Rows from block 3 of the text decoder of a small encoder-decoder audio transcriber, named by matrix and row number. Rows with one number belong to one neuron. Each number is 128 + 24 x the weight over its row's rms, rounded and kept within 0 to 255. All counts start at 0.
After each neuron's rows are labels from the 100 texts, of 14976, where the neuron reaches its highest value: "fires on" is the input token at the peak. Only what is clearly more common there than usual is listed. The data: read English sentences (LibriTTS-R). In brackets: how many of the 100, against the usual share in percent.
# fc1: MLP up (decoder.blocks.3.mlp.fc1.weight, 640x320), inputs 0-159
# fc2: MLP down (decoder.blocks.3.mlp.fc2.weight, 320x640, transposed), outputs 0-159

fc1.469 [150 162 149 136 134 122  78 153 155 112 106 123 118 106 140 106 129 148 130 141 125 135 121 103 142 120 110  94 111 156 144 151 124 139  77 167 138  92 168 116 159 141 150  99 195 164 107 133 116 114 122 143 158 135 187 124 126 106 140 116 141 123 156 136  98 103 135 182 148  96 151 107 144 127 123 141 159 137  95 137 117  72 160 123 131  70 133 129 112 158 136 139 162 113 121  78 141 154 118 161 123 140 149  72 124 157 134 114 145  95  86 108 103 112 149 143 117 134 141 135 114 133 142 108 118 117 124 146 151 156 158 144  94 119 134 104  78  91 129 144 147 115 107 189 117 144  74  93  99 169 144 151 131 136  96 127 175 141  71 138]
fc2.469 [119 142 107 137 137 129 102  93 105 139 133 137 126 139 156 101  92 121 114 103 119 142 126 163 106 105 111 115 126 119 154  90 125 120 106 103 153 145 130 145 129 121 142  99  71 149 126 122 125 120 115 120 141 148 131 128 129 102 144 141 158 109 123 151 118 107  59 122 113  95 116 161 167 125  91 170 146 118 184 139 134 147 138 144 144 167 160 152 121 148 133 124 135 139  71 108 154 123 107 118 139 113 108  96 111 171 101 139 101 170 191 187 162 123 134 135 123 145 103 119  50 135 126 162 127 128 125  76 153 124 132 145 157 147 108 162 150  74 114 121 148 143 116 154 140  90 121 142 157 150 185 125 105 149 127 143 130  98 116 126]
fires on: "of" (16 vs 1.9); "not" (7 vs 0.6)

fc1.104 [153  99 135  77 120 133 164 151 122  94 132 120 156 101  97 120 147 128 125  86 138 119 117 127 118 120 157 129 141  77 157 136 143 172 144 103 162 103 141 130 175 139 106 102  95 141 117 147 136 163 132 116 111 117 164 101 138 111  95 153 137 134 109 147 179 135 130 123 131 103 138 113 105 130  77 153 149 200  93 116 130 112 138 153 147 125 123 114 135 113 110 116 153 163  99 103 127 106 135 124 144 116  98 109 102 146  83 141 154 142 157  99 120 171 154 105 139 134 145 111  86 134 114 108 145 161  93  89 167 126 116 125 159 108 164 176 139 102 139 114 139  92 102 139 179  96 120 120 147 125 150  90 172 124 112 111 174 128 142 152]
fc2.104 [104 159 175 111 143 114 113 136 154 172  90 126 122 137 115 156  96 156 127 164 153  91 131 107 105 146 134 144 101 101 108  96 155 134 136  93 145  60 135 104  63 126 121 137  99 143 130 149 171  94 125 151 129 154  95 128  80 167 110 114 142 130 136 117 141 136 139  82 151 107 138 146 164 118 110 146 169 128 123 145  76 136 118 166 101 113 160 145 139 123 131 101 151 114 128 158 146 136 123  86 144 172 132 132 139 164 159 114 146 119 140 101 152 141 123  76  94 123 147 110 104  92 123 175 112 167 131 126  96 127 128  99 104 130  96 108 116 125  94 153 154 114 170 133  93 135 151 166 171 117 174 119 108 125 114  96 162 133 112 134]
fires on: "<end>" (28 vs 6.7)

fc1.130 [138  94 170 117 124 156 111 142 100 152 103  97 144 147 116 173 142 118  91 102 120 111 138  98 148 129 126 100 111 128 118 132 108 125  77 153 147 141 137 152  96 154 107 132 165 133  72 155  95 132 128 121 144 153  91 135 126 119 159 138 134  98  95  76 117 107  70 135 156 128 170 122 104 151 142 121 116 177  98 138 123 152 124 120 138 130 151 134 107 100 154 161 131 137 101 158 159 120 125 164  91 118 140 106  87 150 116 135 112 130 134  95 103 122  96 132 115 152  97 110 139 148 175 181 111 103 148 177 157 107 135 134 122 116 109 125 109 135 110 113 143 125 116 105 141 147 147 141 124  91 139 162 147 152 123 166 141  94  89 146]
fc2.130 [174 117 137 119 102 134 136 137 123 146 131 111 143  99 106 144 154  65 110 116 118  98 136 129 143 148 145  98 166  82 175 169 108 113 137  91 123 132 103 118 104 135 143 138 132 141 140 119 151 116  89 132 115 137 108 135 120 103  97 162  91 143 157 117 151 124 126 161 109 144 174 148 144 101 147 115 103 143 161 120 155 141 119 113 139 101  77  90 127 153 119 124 122  90 125  92 111 103 135  96  77  98 152 142 153 172 151 191 157 135 112 131 124 140  97 136 134 163  99 161 127 110 158 114 122 124  90 125  97  85 172 102 105 164 176 142 107 141 156 105 156  87 148 154 108 106 173 128 124 117 120 124 127 131 146 143  98 151 101 140]
fires on: "<end>" (71 vs 6.7)

fc1.367 [157  95  77 140 148 115 108 144  94 152 138 145 141  97 142 134 148 134 111 108 211 126  96 118 142 167 125 164 108 152 144 112 117 133 123 102 125 121  90 175 143 141 143 167 157 109 124 108 156 178 139 155 111 132 119  95 117 143 166 158 110 160 102 112 126  98 163 161 140 108 125 114  96 139 140 150 145 114 124 137 133 129 134 125 115 129 130 126 119  65 124 113 145 141 144  98 151 122 105 130 127 127 158 124 136 143 112 132 131 123 149 120 114 186  86 107 120 126 123  97 154 147 103 147  88 107 125  83  96 119 101  81 121 143 144  73  95 120  96 142 140 128 115 115 137 135 125 166  79 140 138 116 156 146 130 120  87 140 107 134]
fc2.367 [137  61  87 131 106 117 132 147 132 163 158 134 124 138 134 199 117 121 147 138 144 115 142 183 161  91 120 174 135 155 109  92 136 147 126 159 115 129 131 126 124 105 118 141 154 109 105 128 101 160 114 120 188 116 129 102 132 114 134 143 131 131 145 113 123  96  84 110 122  86 176 124 102 133 186 166  83 137 134 116 114  83 106 133 135  64 114 125 102 100 107 162 161  85 156 105 103 113 144 117 115 163 106 126 101 111 174 101 150  76 163 105 180 151 127 120 121 158 143 102 142  99 107 136 134 124 140 138 114 134 119 167  88 128 132 111 153  71 101 114 158 163 138 118 131 162 122 110 109  99 121 134 159 128 113  83  93 139 143 163]
fires on: "my" (25 vs 0.5); "your" (22 vs 0.2); "his" (19 vs 0.8); "her" (11 vs 0.6)

fc1.393 [140 127 145 137  76 104 192  87 130  61 133 132 114 161 153  97 119 164 153 103 149 114 134 128 127 114 113 154 119 140 123 120 118 116  87  92 165 153 149 132  78 142 126 135 142 132 141 167 168  83 109  95 118 132 158  95  72 163 129 166 116 156 135 116  94 150 106 153  91 140 142 120 154 130 144 112 156 125 101 100 134 110 126 139 115 163 151 125  70 161 125 106  93 118 151 104 166 175 123 118 146 167 136 195 106 136 125  77 110  93 132 140 105  95 125 156 160 103 184 108 109 113 104 140 127 128 157 138 141  97 103  92  89 121 129 136 129 109 120 152 138 107 136 110 114 108 102 136  99  89 100 148 119 144  94 150 128 165 150 142]
fc2.393 [159 144 157 135 123 118 149 131  93 146  74 120  92 113 140 115 162 147 125 109 135 133 133 100 116 163 109 107 150 134 111 122 105 129 122 149 143 134 133 110  96 160  93 119  98 106 114 148 104 102 133 175  99 133 133 123  83 109 124 136 161 113 104  84  95 144 142 173 167 104  97 141 138 100 153 125 134 151 125  82  88  89 122  95 116 153 158 111 108 125 116  97 145  97 153 142 133 133 140 108  77 138  96 139 112 125 106 138 131 177 110 125  79 132 121 112 109 141 146  83  89 109 143 114 152 128 104 105 131 113 124 157 111  99 106 154 108  93 142 156 100 151 221 117 113 115 164 119 140 126 120 161 146 144 123 148 157 158 174 106]
fires on: "my" (14 vs 0.5); "your" (13 vs 0.2); "the" (12 vs 4.7); "his" (10 vs 0.8)

fc1.463 [149 140 111 132 161 145 132  91 156 134 112 152 159 146 128 131  91 141 140 138 118  81  83 139 136 140 141 115 102 113 110 146 104 101 123 113 115 135 140 142 109 112 137  81 186 122 138 111 120  78 110 170 109 136 154  90 152 135 121 126 172 155 117 106 114 126 123 150 214  86 126 144 135 118 152 125 105 141  70 155 142 107 110 131 141 130 118 105  86 121 203 120 144 144 151 114 130 166 134  99 108 134 156 118 135 124 174 123 120  79 136 132  78 125 150  90 151 151 150 164 157 108 135 111 163 106 136  77 100  89  91 118 129 116 137 110 132 141 136 137 110 124 157 101  73 163 141 150 139 158 117 142 122 165 142  98 120 143 123 137]
fc2.463 [124 132 114 150 134 123 202 108 118 153 102 103 119 118 139 149 101 138 140 120 141 112 112 117 136 139 131 167 111 148 103 161 172  95 103 125 100 173 132 104 147 124  83 127 142 172 154 132 161  89 138 106 146 113 154 191 160  89 119 134 132 124 162 150 140 136 110 128 155  61 155  93 126 168 137 133 124 101 107 136 130 109  82 130  82 142 115  98 122 152 102 133 135 117 100 146 113 172 165 114 126 140 125 118 104 138 128 124 108 141 129 164  86 141  89 116  96  90 128 121 129 123 131  81 174 114 116 113 122 136 167 115 121 123 150 119 101 115  83 110 130  93 168 111 114  98 154 118 118 133 128 128 110 112 123 131 138 145 129 113]
fires on: "of" (41 vs 1.9); "and" (21 vs 2.4)

fc1.260 [154 150 124 137  87 104 110 124 151 120 132 116 139 125 120 151 160 148 114 130 106  97 163 158  97 119 167 147 177 121 134 134  91 141 106 106 140 103  33 123 170  98 147 108 127 138 104 126  79 136 127  95 103 107 125 101  88 123 150 113 141 120 128 132 132 107 110 123 110 120 139 114 146 135 148 113 138 120 156 124  94 147 149 120  94 131 104 125 156 132 104 104  94 144 111 108 101 147 127 143 117 138 131 134 124 104 105 167 162 133 123 133 146 121 117 136 138 115 145 124 136 132 179 115 134 112 133 148 132 116  89  96  82  89 130  98  80 148 157 121 166 134 110 137 135 159 159 152  87 109 120 111 159 110 123 128 126 170  86 133]
fc2.260 [164 164 116 152 120 134  70 153 136 166 125 122 109 112 183 108 102 122 142 126 109 190 146 158 149 164 115 118 126 153 153 155 130 117 155  84 128 147 163 126  96 126 172 116 107 134 105  96 152 135 138 102 122 115  99 123 127 151 136 142 133 115 119 133  86 142 133  85 133 129 115 178 129 105  93 174 107 102 102 119 146 138 139 153 117 124 115 152 146  88 118 137 173 100 176 111  97 155 131 117 150 100 167 114 119 117 134 160 143 139 130 160 111  94 158 136  92 118 103  76 131  93 153 116 161 131 136 133 114 159  88 148 135 136 131 101 111 103 115 135 135 169 120 105 149 102 169 100 118 121 152 132 138 110 128 126 153 110 134 157]
fires on: "my" (11 vs 0.5); "whole" (9 vs 0)

fc1.493 [118 147 112 118 164 135 156 153 168 124 104  98 119 155 134 107 137 151 137 118 143 119 175 118 130 118 111 134 129  72 134 127 129 115 109 150 101 141 137 139  85 124 112  78 105 168 151 143 114 124 110 110  85 124 101 153 117 159 113 147 137 152 133 145 106 160 124 142 155 130  89 103  99  91 144 131  99 152 130 127 105 135 170 138 136 210 113 112 135 164 129  96 132 113 139 147 107 143 125 158 115 184 120  95 117 132  99 130 161 135 123 119 109 128 148 112 156 122 105  99  96 102 129 131  95 141 167 145 136 129  96 140 120 139 128 122 159 157 172  95 136 137 142 157 132 162 178 139 142 132 102 108 148 133 150 113 146 161 147 132]
fc2.493 [147 133 161 126 126 119 125 174 132 158 132 144 102 111 128 124 163 139 123 139 115 111 125 112 120 117 100 131 138 166  99 108 126 169 131 162 117 113  97 131  78  89 135 120 142 152 144 164 162 100 108 133 126 121 115 106 153 108 110  88 110 145 126 126 172 124 148  99 158 119 127 170 142 178 131 137 131 113 125 143 156 134 134 107 130 130 126 110 121 129 109  99 141 154 147 118 110 109 149  88 146 136 133 113 147 132 112 122 147 168 112 132 137 124 130 136 146  97 146 159 146 105 102 130 108 106 121 137 146 139 128 115 152 123  75 116 123  88 145 161 139 151 126 164 176 137 174  91 114 126 108 113 139 136 113  99 135 130 126  95]
fires on: "<end>" (78 vs 6.7)

fc1.241 [156 154 159 110 128  83 166 153 148 129 170 105 137 120 122 151 104 134 142 161 145 146 154 113 113 158 159 123 147 119 158 109 132 149 105 138 123 146  92 138 153 114 122 145 121 154 140 120 101 119 137 165 113  79 140 168 108 116 131 133 116 170 122 119 127 163 142 132 149 128 134 112 108 136  98 135 119 101 127  79 144 110 133 101 126 127  82 116 142 148 111 144 113 184 119 156 129  93 103 168 124 143 108 133 111 157  99 143 122 129 156 148 103 107 121 112 119 202 120 159 131 106 144 164 163 112 143 128 138 169 141 100 125 100  93 114 122 113 101 133  97 130 112 147  94  99 134 134 112 120 156 133 143 170 111  70 116  91  90 116]
fc2.241 [163 149 130 113 110 113 160  93 116 125 121 149 134  94 139 109 157 125 116 172 157 140 137 144 129 129 112 102 130 102 124 149 165 105  97 144 131 149 100 124 129 136  86 127 131 142 120 149 118 138 177 111 128 136 115 143  79  95 137 184  92 101 124 134 138 156 122  91 115 118  92 168 100 149 156 118 138 121 137 121 111 135 135  89 150 132 105 148 145 152 143 115 133 111 142 148 121 116 156 137 127 152 127 135 143  80 118 140 163 130 119 193 105 166 143  81 115 143 131 170 153 178 130 140 116 158 123 116 160 115 165 131 121 163 119 126 102  93  92 126 124 128  96  70 166 120 151 100 126 133 179 114 115 137 144 135 150 121 126 113]
fires on: "of" (28 vs 1.9); "with" (9 vs 0.6); "to" (9 vs 2.4)

fc1.595 [ 91 168 138 163 127 129 138 136 126 186 105 133 136 154 109 137 154 116 123 170 121 134 175 124 167 128 116 120 135  83 191 110  89 115 122 139 134 128 102 137 125 134 130 109 124 129 119 178 145 146 117 112 111 122 102 128 162 120 124 154  97 179  97 141 130 168 124 122 162 100 111 141  94 186 132 161 105 111 100 127 153 152 114 130 128 129 140 130 157  97 138  96 105 133 131 161  85 190 129 128  90 189  95  76  92 125 121 119 146 149 102 133 135 125 159 114 130 110 103 131 173 122 107 134 142 164 118 117  96 153 139 119 117 140 137 142 141 144 149 138 150 140  94 170 157 120 135 130 112 107  74 116 165 122 132 168  94 136 132 116]
fc2.595 [169 136 160 161 129 141 112 151 155 125 125 131 137  82  86 110 138 102 124 158 117 132 114 137 136 111 132 167  84  90 106 140  98 128 124 140  90  88  83 122 120 128 117  96 126 159 136 115 125 108 107 162 134 130 155 144 141 116  93 127 150 135 158 105 112 151 187  78 158 137 113 100 100 132 144 128 101 133 153 128 136 139  95  84 113 115 144  96 120  86 134  94 137 102 133 117 114 149 106 131 155 170 136 107 169 116  98 114 153 133 152 161 123 115 139 119 121 105 129 157 120  65  97 173 148 134 143 101 146 142 138 124 116 145  91 101 140 106 141 178 127 124 113 172 131 130 175 142 136 159 142 113 193 153 153  80 140 126 137 136]
fires on: "<end>" (19 vs 6.7)

fc1.547 [110 107 144 112 153 144 149  78  91 109 141 168 105 118 143 130 122 131  95 136 116 142 125 108 157  87 146 159 118  99 124 147 152 119 147 140 129 121 101 166 102 116 134 111 178 140 116 122 152 141 123 131 119 170 134 131 148  87  95 140 106 163 135 101 142 135  87  76 146 139 203 108 163 168 120 115 110 158 126  96 140 129 114 156 130 154 143 126 127  98 128 137 149 142 133 121  58 121 119  92 166  95 168 169 106 118 103 106 100 148 123 158 136 112  70 159 111  88 122 122 164 130 114 106 137 159 133 101  98 114 114 106 108 124 142 113 146 168 116 133 115 112 137 118 145 120 116 126 140 102 147  98 162 137 115 152 179 107 108 122]
fc2.547 [161 173 148  80 130 109 163 151 119 114 186 121 143 115 140 181 121 125 119 144 134 134 118 136  76  99 127 172 105 138 144 116  94 124 104 135 145 121 132 128 150 167 151 101 131  97 114 131 138  90  88 117 155 136  75 132 107 101 121  84 144 104 121 121 125 166 121 136 102 112  89 170 155 114 174 184 119  84  98 127 155 137 127 132 144  78 143 141 145 127 119  81 153 142 118 114 120 107 149 136 124 123 142 130  96 138 117 159 111 111 114 128 150 184 145 107 104 126 103 118 119 112  99 109 115  87  98 153 126  92 135 155 122 120 173 160 114 153 108 140 158 147 148  87 174 157 151  69 119 139 152 136 119  99 192  99 171 139 140 120]
fires on: "of" (27 vs 1.9); "with" (17 vs 0.6); "his" (13 vs 0.8); "miss" (9 vs 0.1)

fc1.529 [126 138 120 128 165 140 113 126 105 109  72 101 143 126 139 106 116 109 111 161 145 125 138 130 149 142 107 163 175 144  85 159 153 157 133 145 106 150 170 106  92 108  69 106  79 127 120  98 119 140 148 103 115 127 123 115 153  85 115  98 134 120 116 137 125 119 156 187 114  72 155 172 117 142 131 106 158 176  98  96 131 155 122 150 125  93 167 122 148 126 110 130 135  77 136 104 129 145 133 152 170 138 121 127 130 119 112 169 165 105 161 116 125 102 106 149 109 107 189 131  97 172  81 151 133 163 152 143  87 148 124 122 141 155 120 126 116 121 167 149 157 143 184 138 131  98 133 131 147 157 136 163 104 119 123 118 134 150 105 161]
fc2.529 [136 166 101 137  92  89 136 172 173 125 107  70 135 120 108 114 144 150 117 148 110 135  62 145 169  70 100 145 170 127 113 144 145 102 123 137 129 112 141 126 169 124 126 116 121 140 107 105 120 137 133 114 107 118 111 144 119 136 109 108  62 136 109 148 162 110  95 156 132 159 113  96 122 114 114  96 146 126 137 143 130 111 110 133 116 143 140 108 130 126  97 132 122  84 149 181 131 110 155 119 150 114 130 167 124 160 119 138 127 142 118 102 135 114  95 146 169 123 169 206 110 125 144 122 123 132 108 149 126 114 163  92 133 116 132 139 156 140 146 114 132 128 171 122 137 142 143 115 126 136 124  65 137 121 110  90  99 150 168 126]
fires on: "a" (29 vs 1.8)

fc1.284 [144 120 118  92 131 141 142 148  76 132 132 140 177 120 160 116 138 204 123 115  96 101 165 110 125 163 131 155 115 106 137 114 127 130 150 145 169 139 127 140 103 127 142 180 124 127  96 100 130 156 116  91 123 151  97 134 107 162 147 103 153  94 106 141 155 165 129 147 143 160 112 112 169 112 125 130 136  99 128 137 116 140 136 121 148 126 121 106 100 142 129 119  99 140 156 124 131 104  76  72  86 109 161 133 140 137 166 129 133 111 115 154  89 164 128 118 161 127 146 167 109 123 119 129 118 119 112 156 118 163 128 105 189 124 167  81 105 111 136 146 144 158 138 121 126 140 129 128 123 155  98 142  73 103 142 137 104  84  93 108]
fc2.284 [110 141 105 111  98 121 138 162 132 127 129 127 152 106 154 103  77 112 138 137 157 136 115 184 154 147 106 157 101 137 142 133 132 107  95 130 100  81 105 146 115 103 123 125  82 137 144 164  92 173 112 192 126 141 153 119 177 150 125 107 111 124  96 111 137 169 121 141 147 179  86 144 139 113 134 115 151 116 104 109 106  74 208 143 101 122 111 112 106 164 113 133 129 128 133 126 108 105 151 131 150 139 143 128 142 142 111 146 164 100 138 163 148 109 111 148  86 131 139  95 143 101 148  83 110  92 130 150 144 166 118 141 111 151 143 203 152 128 134  99 112 125 122 120 148 104 166 118  96 155  92 117 127  90  93 151 139 159 167 119]
fires on: "and" (8 vs 2.4)

fc1.243 [137 116  81 115 121 107 143 142  90  91 151 169 110 147 149 100 133 142 138  95 157 129 161 129 150 138 105 134 109 138 116 105 115 118 125 146 132 145 112 138 172 137 123  81 132  80  82 132 135 112  87 160 187 146 110  90 129 122 130 155 104  98 103 107 109 111 112  81 148  97 101 170 125 126 117 102 120 134 108 110 106 151 118 133 115 142 105 106 136  96 163 129  82 156 129 178  83 120  91 127  86 147 151 132 114 138 110 139 140 125 158 124 115 143 106 150 122 188 141  90 138 135  89 155 155 132  93 136 139 110 123 154 113 160 120  96  91 123 148 117 158 144 156 112 112 147 168 103  73 138 131 179 104 136 140 108 154 141 134 169]
fc2.243 [191 131 155 112 119 127  97 161 141 164  89 126 129 145 126 134 138 148 141 113 124 155 112 135 143 143 155 130  95 140 142 107 129 156 152 150  97 115  79 123 120  99 121 122 148  79 104 126 151 166 108  97 173 108 142 180  64 129 106 100 150  91 144  97 145 180 142 157 124  78 144 137 112 109 133  95 150 141 150 123 149 130 117 171 118 114 145 111 132 155 112 132 109 106 174 166 150 109 106 125 171  93 134 111 137 120 158 138 157 127 126 130 120 171 126 168 111 130 164 127 133 121 130 164 118 150 120 120  95  97 171 127 166 135  75  84 152 129 103 158 112 107 126 172 144 136 139 113  92 160 134 123 109 142  86 113 162 154 114 123]
fires on: "a" (43 vs 1.8); "next" (8 vs 0); "first" (8 vs 0.1)

fc1.240 [139 148 129 151 125 171 126 127  88 134 121 110 156 123 151 120 178 124 103 160 127 181 116 117 161 137  80 122 195 151 123 112 142 119  92 121 158 117  81 140 103 141 125 112 145 114  89 157 153 119 119 123 180  91 157 138 122 129 119 125 149 109 166 130 126 104  90 125 118 147 134 142 118 138  92 128 126 116 167 138  74 157 117 135 145 146  97  70 103 110 149 141 131 160 162 138 106 150 204 136 152 106 151  97 118 145 122 119 147 151 144 139 125  86  94 114 164  97 123 146 115 101  94  99 126 116 110 154 112 135 136 113 105 134 170 129 146 133 163 132 115 104 122  70 100 144 101  87 103 130 124 150 178  95 124 125 106 151 124 138]
fc2.240 [117 111 115 150 133  98 117 149 158 108 115 146 134 143 160 111 136 111 120 135 138 145 155 134  93  78 152 150 103 186  73  85 135 136 122 143 157 129 170 151 133 153 140 153 126 127 139 104 111 112 150 121 117 109 109 122  69 152 132 170 131 128 111  68 130 151 129 137 153 114 183 110 107 128 121 107 146 149 144 124 113 176 113 140 117 109 106 118 109 133  99  85 166 154 128 140 145 161 136 117 138 190 110 132 150 115 165 148  83 136 130 128 124 113  81 127 160 148  88 149 140 115 113 158 162 170 190 156 156 177 158 118 130 130 167 148 161 115 143 148 121 102 152 138 129 117 136 110 130 113  88 143 116 121 119 165 117 112 122 120]
fires on: "of" (26 vs 1.9); "give" (10 vs 0.1); "make" (8 vs 0.1)

fc1.543 [107 131 124 143 120 166 152 108 122 150 138  91 105 166 104 144 145 165 131 134 149 144 118 107 157  68 117 123 158 104 120 177  62 152 128 145 100 145 129 139 144 127 143 123 121 125 128 143 112 111 104  86  94 130 142 124 156 133 120 147 125 136  61 126 137 140 102 122 167 122 124 156 103 114 132 181 125 158 136 137  69 122 149 105  66 172 162 104  96 152 128 108 121 118 118 168 115 111 129 170 132 121 116 100 123 125 129 152 119 121 131 166 104 105 123 129 124  81 124 131 146 167 117 115  78 104  94 138  95 144 115  97 126 102  98 119 117 146 136 140 151 116 119 183 104 173 124 131  96 131 151 137 122 162 147 158  59  99  98 130]
fc2.543 [138 119 116 100 137  83  90 153 115 126 145 156 107 142 147 155 163 110 134 142 107 172 130  90 135 113 111 143  98 124 115 159  77 131  90 162 116  90 104 130 136 139 108 126 135 127 108 118 111 103 111 126 172 105 103  99 151 169 120 149 132 103 140  97 134 143 127 119 103 157 133 145 113 117 128 140 109 156 124 158 119 135 148 118 140 113 138  90  98 136 113  78 165 116 148 133 148 113 124 117  91 141 118 132 116 123 142 137 126 133  99 155 106 124 137 144 136 118 136 156 141 110 130 119 178 164 118 150 116 118 133 110 129 112 108 129 133 167 134 136 118  92 163 145 182 133 148  87 146 160 124 146 102 174 131 118 121 158 166 119]
fires on: "<end>" (88 vs 6.7)

fc1.22 [128  72 122  73 146 152 146 157  74 111 133 141  91 152 129 119 106  99 135 140 136 160 110 122  93 117 139 111  98  84 148 162 125 123 135 141 146 150  98 106 183 126 126 156 163 155 136  76 145 154 117  90  86 139  90 124 141 119 135 112 157 147  97  93 112 104  88 117 107 127 144 157 159 117 140 115  93  95 116 120 147 150 141 148 125 130 113 119 158 162 151 103 118 110 145 150 109 101 178 106 123 102 149 124 124 137 151 105 148 127 137 132 108 105 149 183 133 164 124 116 120 102 130 124 100 152 132 144 122  97 129 115 160 130 109  56 123 152  98 124 114  86  87 166 151 161 122 116 155 167 137 130 113 156 109 114  98 105 123 119]
fc2.22 [159 123 188 158 125 154 133 149 122  76 140 159 140 142 146 135 148 145 182 103 147 150 107 141  96 150 106  91  95  77  86 130 137 156  95 128 100 136 127 132 162 129 114 110 157 135 140 141 126  93 135 106 108 116 121 105 107 113 127  72  76 104 103 127 147 117 134 143 152 115 100 169  97 148 134 110 110  84 157 120 103  90 153 147  84 133 106  86 128  76 133 102 113 107 122 109 134 128 158 137  75 125 146  55 127 147 126 120 132 147 127 133 184 117 104 151 116 149 157 120 139 150 117 150 143 160 129 120 116  97 133 132 115  98 124 118 136 110 135 121 144  76 110 167 132 121 120 112 134 160 139 147 155 107 130 103  84 142  90 111]
fires on: "a" (10 vs 1.8)

fc1.281 [101 155 137 108 140 118 119 168 162 147 120  80 123 147 107  95 159  76 111 150  86 136 155  91 177 117 120 142 161  97 170 108 122 149 127 124  83 126  88 139 122 123  88 111 139 127  97 110 115 142 121 115 113 126 115 162 155 126 102 149 118 173 119 129 140 162  72 122 137 138 137 128 142 168 135 157 106 137 101 152 119 113 159 136 115 123 167 147 132 148  93 114 119 135 147 123 112 192 160 131 130 201 132 121 102 108 100 119 169 153 120 121 104 141 176 101 132 143 106 147 135  70 142 130 121 133  98 103 160 163  94 134 104 142 126 145 105 143 111 110 130 141  69 139 161 112 132  85 120 120  96 135 135  97 129 123  97 140 124 117]
fc2.281 [124 151 166 171  92 127 123 137 166 102 124 129 134  97  72 117 172 121 132 149 131 113 105 142 141 126 113 153  98 104 123 145 125 140 114 144 115  95  98 110  70 126 111 129 128 160 141 154 109 101  74 110 116 125 107 122 155 138  53 135 141 156 158  83 131 145 190  77 133 150  97 151 104 146 141 150 120 151 103 152 137 157 115 125 139 100 147 112 122 111 103 124 138 153 126 128 128 166 111 114 128 143 148 130 133 104 114 152 152 149 132 160 121  84 121 125 138 120 132 144 128  77  85 130 140 133 102 109 119 130 118 120 115 130  88  94 120 120 136 151 121  99 124 143 165 160 193 141 106 183 131 122 158 147 117  85 138 136 112 143]
fires on: "<end>" (14 vs 6.7)

fc1.66 [130 117 150 113 136 143 132 118 141 134 152 135 151 135 102  79 127 114 157 153 101 151 136 181 140 147 135 118 131 112 131 131 131 148 113 147 109 146 125 116 172 159 154  74 193 138 122 106 142 149 154 123 193 155 120 124 119 142 105  98 121  77 138 130 132 128 109 122 185 137 113 167 117 143 142 140 136 106 102 106 138 109 136 157  99 132 156 116 164 141  79 127 117 109 137  61 116 148 144 120 117 146 128 140 106 118 100  90 137  58 104 141 101 115 134 171 171 119 105 129 127 196 167 152 113  87 144 105  92 112 136 126 135 103 120 135 139 149 111 101 116 142 128 149 158 125 157 151 136 127 110 127 134 148 129 111  89 150 103 140]
fc2.66 [146 110 145 151  84 111 126 162  99 140 109  82 152 137 111 133 141 153 120 126  80 151 128 145  84 124 112  95 103 130 143 134 106 154 114 133 106 126 177 111 160 133 122 118 153 136 147 152 123 125 122 114  94 144 144 148 117 157 127 111 146 144 197  88 154 134 123 133 157 117 159 115 155 120 112  95 116 131 141 123 121 103 129 112 130 107 105  99 125 125 113 126 154 110 176 137 129 127 132 143 124 129 152 140 139 126 131 152 134 122 177 139 120 149 116 131 156 123 160 159 139 121 113  91 105 116 175 115 135 150 141 168 138  81 141 122  81 105 140 120 171 163 183 104 143 107 159 122 147 126 146 125  72 109 105 117 121 149 130 142]
fires on: "of" (54 vs 1.9); "the" (11 vs 4.7); "with" (9 vs 0.6)

fc1.516 [160 102 124  93 170  96 129 121  99 155 126  63 154 129  92  91 136 168 158 115 142 144 132 132 143  91 148 157  94 134 124 137 148 147 142 158 178 150 113 137 140 113 151 136  99 145 138 152 166 133 111 108 120 118 144 161 123 109 112 114 105 100 126 130 133 149 114 118 135 121 177 124 108 191 143 132 103 149 115 158 162 178 142  99 131 136 126 160 160  95 109 129 113 129 121 155 135 161  80 121 144 132 122 147 144 149 107 154 118 102 147 127 101 153  96 118 143 132 139 100 163 123 134 113 137 111 140 106 120 115 142 134 125 142 115 139 129 127 134 134 121 115 138  96  68 123 104  91 114  52 127 104 139 157 128 133  98 131 121 143]
fc2.516 [160 123 135 172 137 136 122 144 140 125 125 150 117 147 149 126 149  98 139 126 133 101 182 131 106 119 136 131 125 128 145 175 165 115 120 137  82 108 119 149  72 117  85 153 137 105  90 112 116 110 127 112 104 115 110 171 139 166 128 128 118  67  82 111 127 161 113 165 121 145 185  93 133 100 181 117 109 124 160  91 129 127 137 164 108 159 104  88 119 150 153  97 120 168  87 125 141 105 131 122 128  96 114 107 161 136 111 147  64 137 118 116 151 129 114 165 124 141  97 148 139 144 132  96  97 101  93 146 130 115 179 136 134 141 136 111 153 168 114 105 127 112 100 145 130 101 112 135 118 158 103 132 133  97 135 141 150 134 111  78]
fires on: "<end>" (15 vs 6.7); "before" (13 vs 0.1); "for" (12 vs 0.6)

fc1.370 [163 159 107  94 144 107 100 130 101 126 137 111 123 196 112 123 130 130 119 118 140 166 156 144 131 111 145  76 169  70 135 165 135 186 116 131 150 165 159  79 139 144 126  83 134 112  87 113 145 131 123 125 108 135 105 120 157 167 127 126 141 138 105 128 120  91 121 147 180 149  98 135 152 120 141 114 151 150 120 133  84 116 127 161 118 146  52 114 153 152 154 103  92 111 168 109 146 136 150 120 108 137 115 120 143 181  78 122 133 149 147 119  94 102 143 122 102 168 119 147 205  98 129 155 146 126 125 143 111  85 125 127  99 120 101 130 105 118  99 117 144 143 105 121 105 108 119 124 159 122 110 110 127 166 125  65  98 121 124 165]
fc2.370 [ 88 137 134 113 122 158 119 115 141 115 168 111 102  99 122 162 130  81 124 134 104 140 143 105 137 116  86 136 111 179 179 144 142  82  85 140 129  99 175 130 112 170 102 140 132 140  95  86 122 150 201 157  84 122  98 114 155  95 138 122 101 139 150 149 148 117 161 118 130 120 115 106  91 122 128 117 136 142 151  93 121 124 102  91 101 118 159 112  96  96 136 123 145 145 139 130 115 186 108 147 139 128 145 105 136 166 148 180 130 101 165 104 132 109 122 111 100 142 139 106 170 134 136 139 157 104 142 147 160 139 126 112 138 134 135 103 138 134 124 131 182 142 119 127 129 153  99 125 152  92 125 110 175 136 114 124  50 123 160 136]
fires on: "a" (30 vs 1.8); "is" (11 vs 0.8); "more" (7 vs 0.2)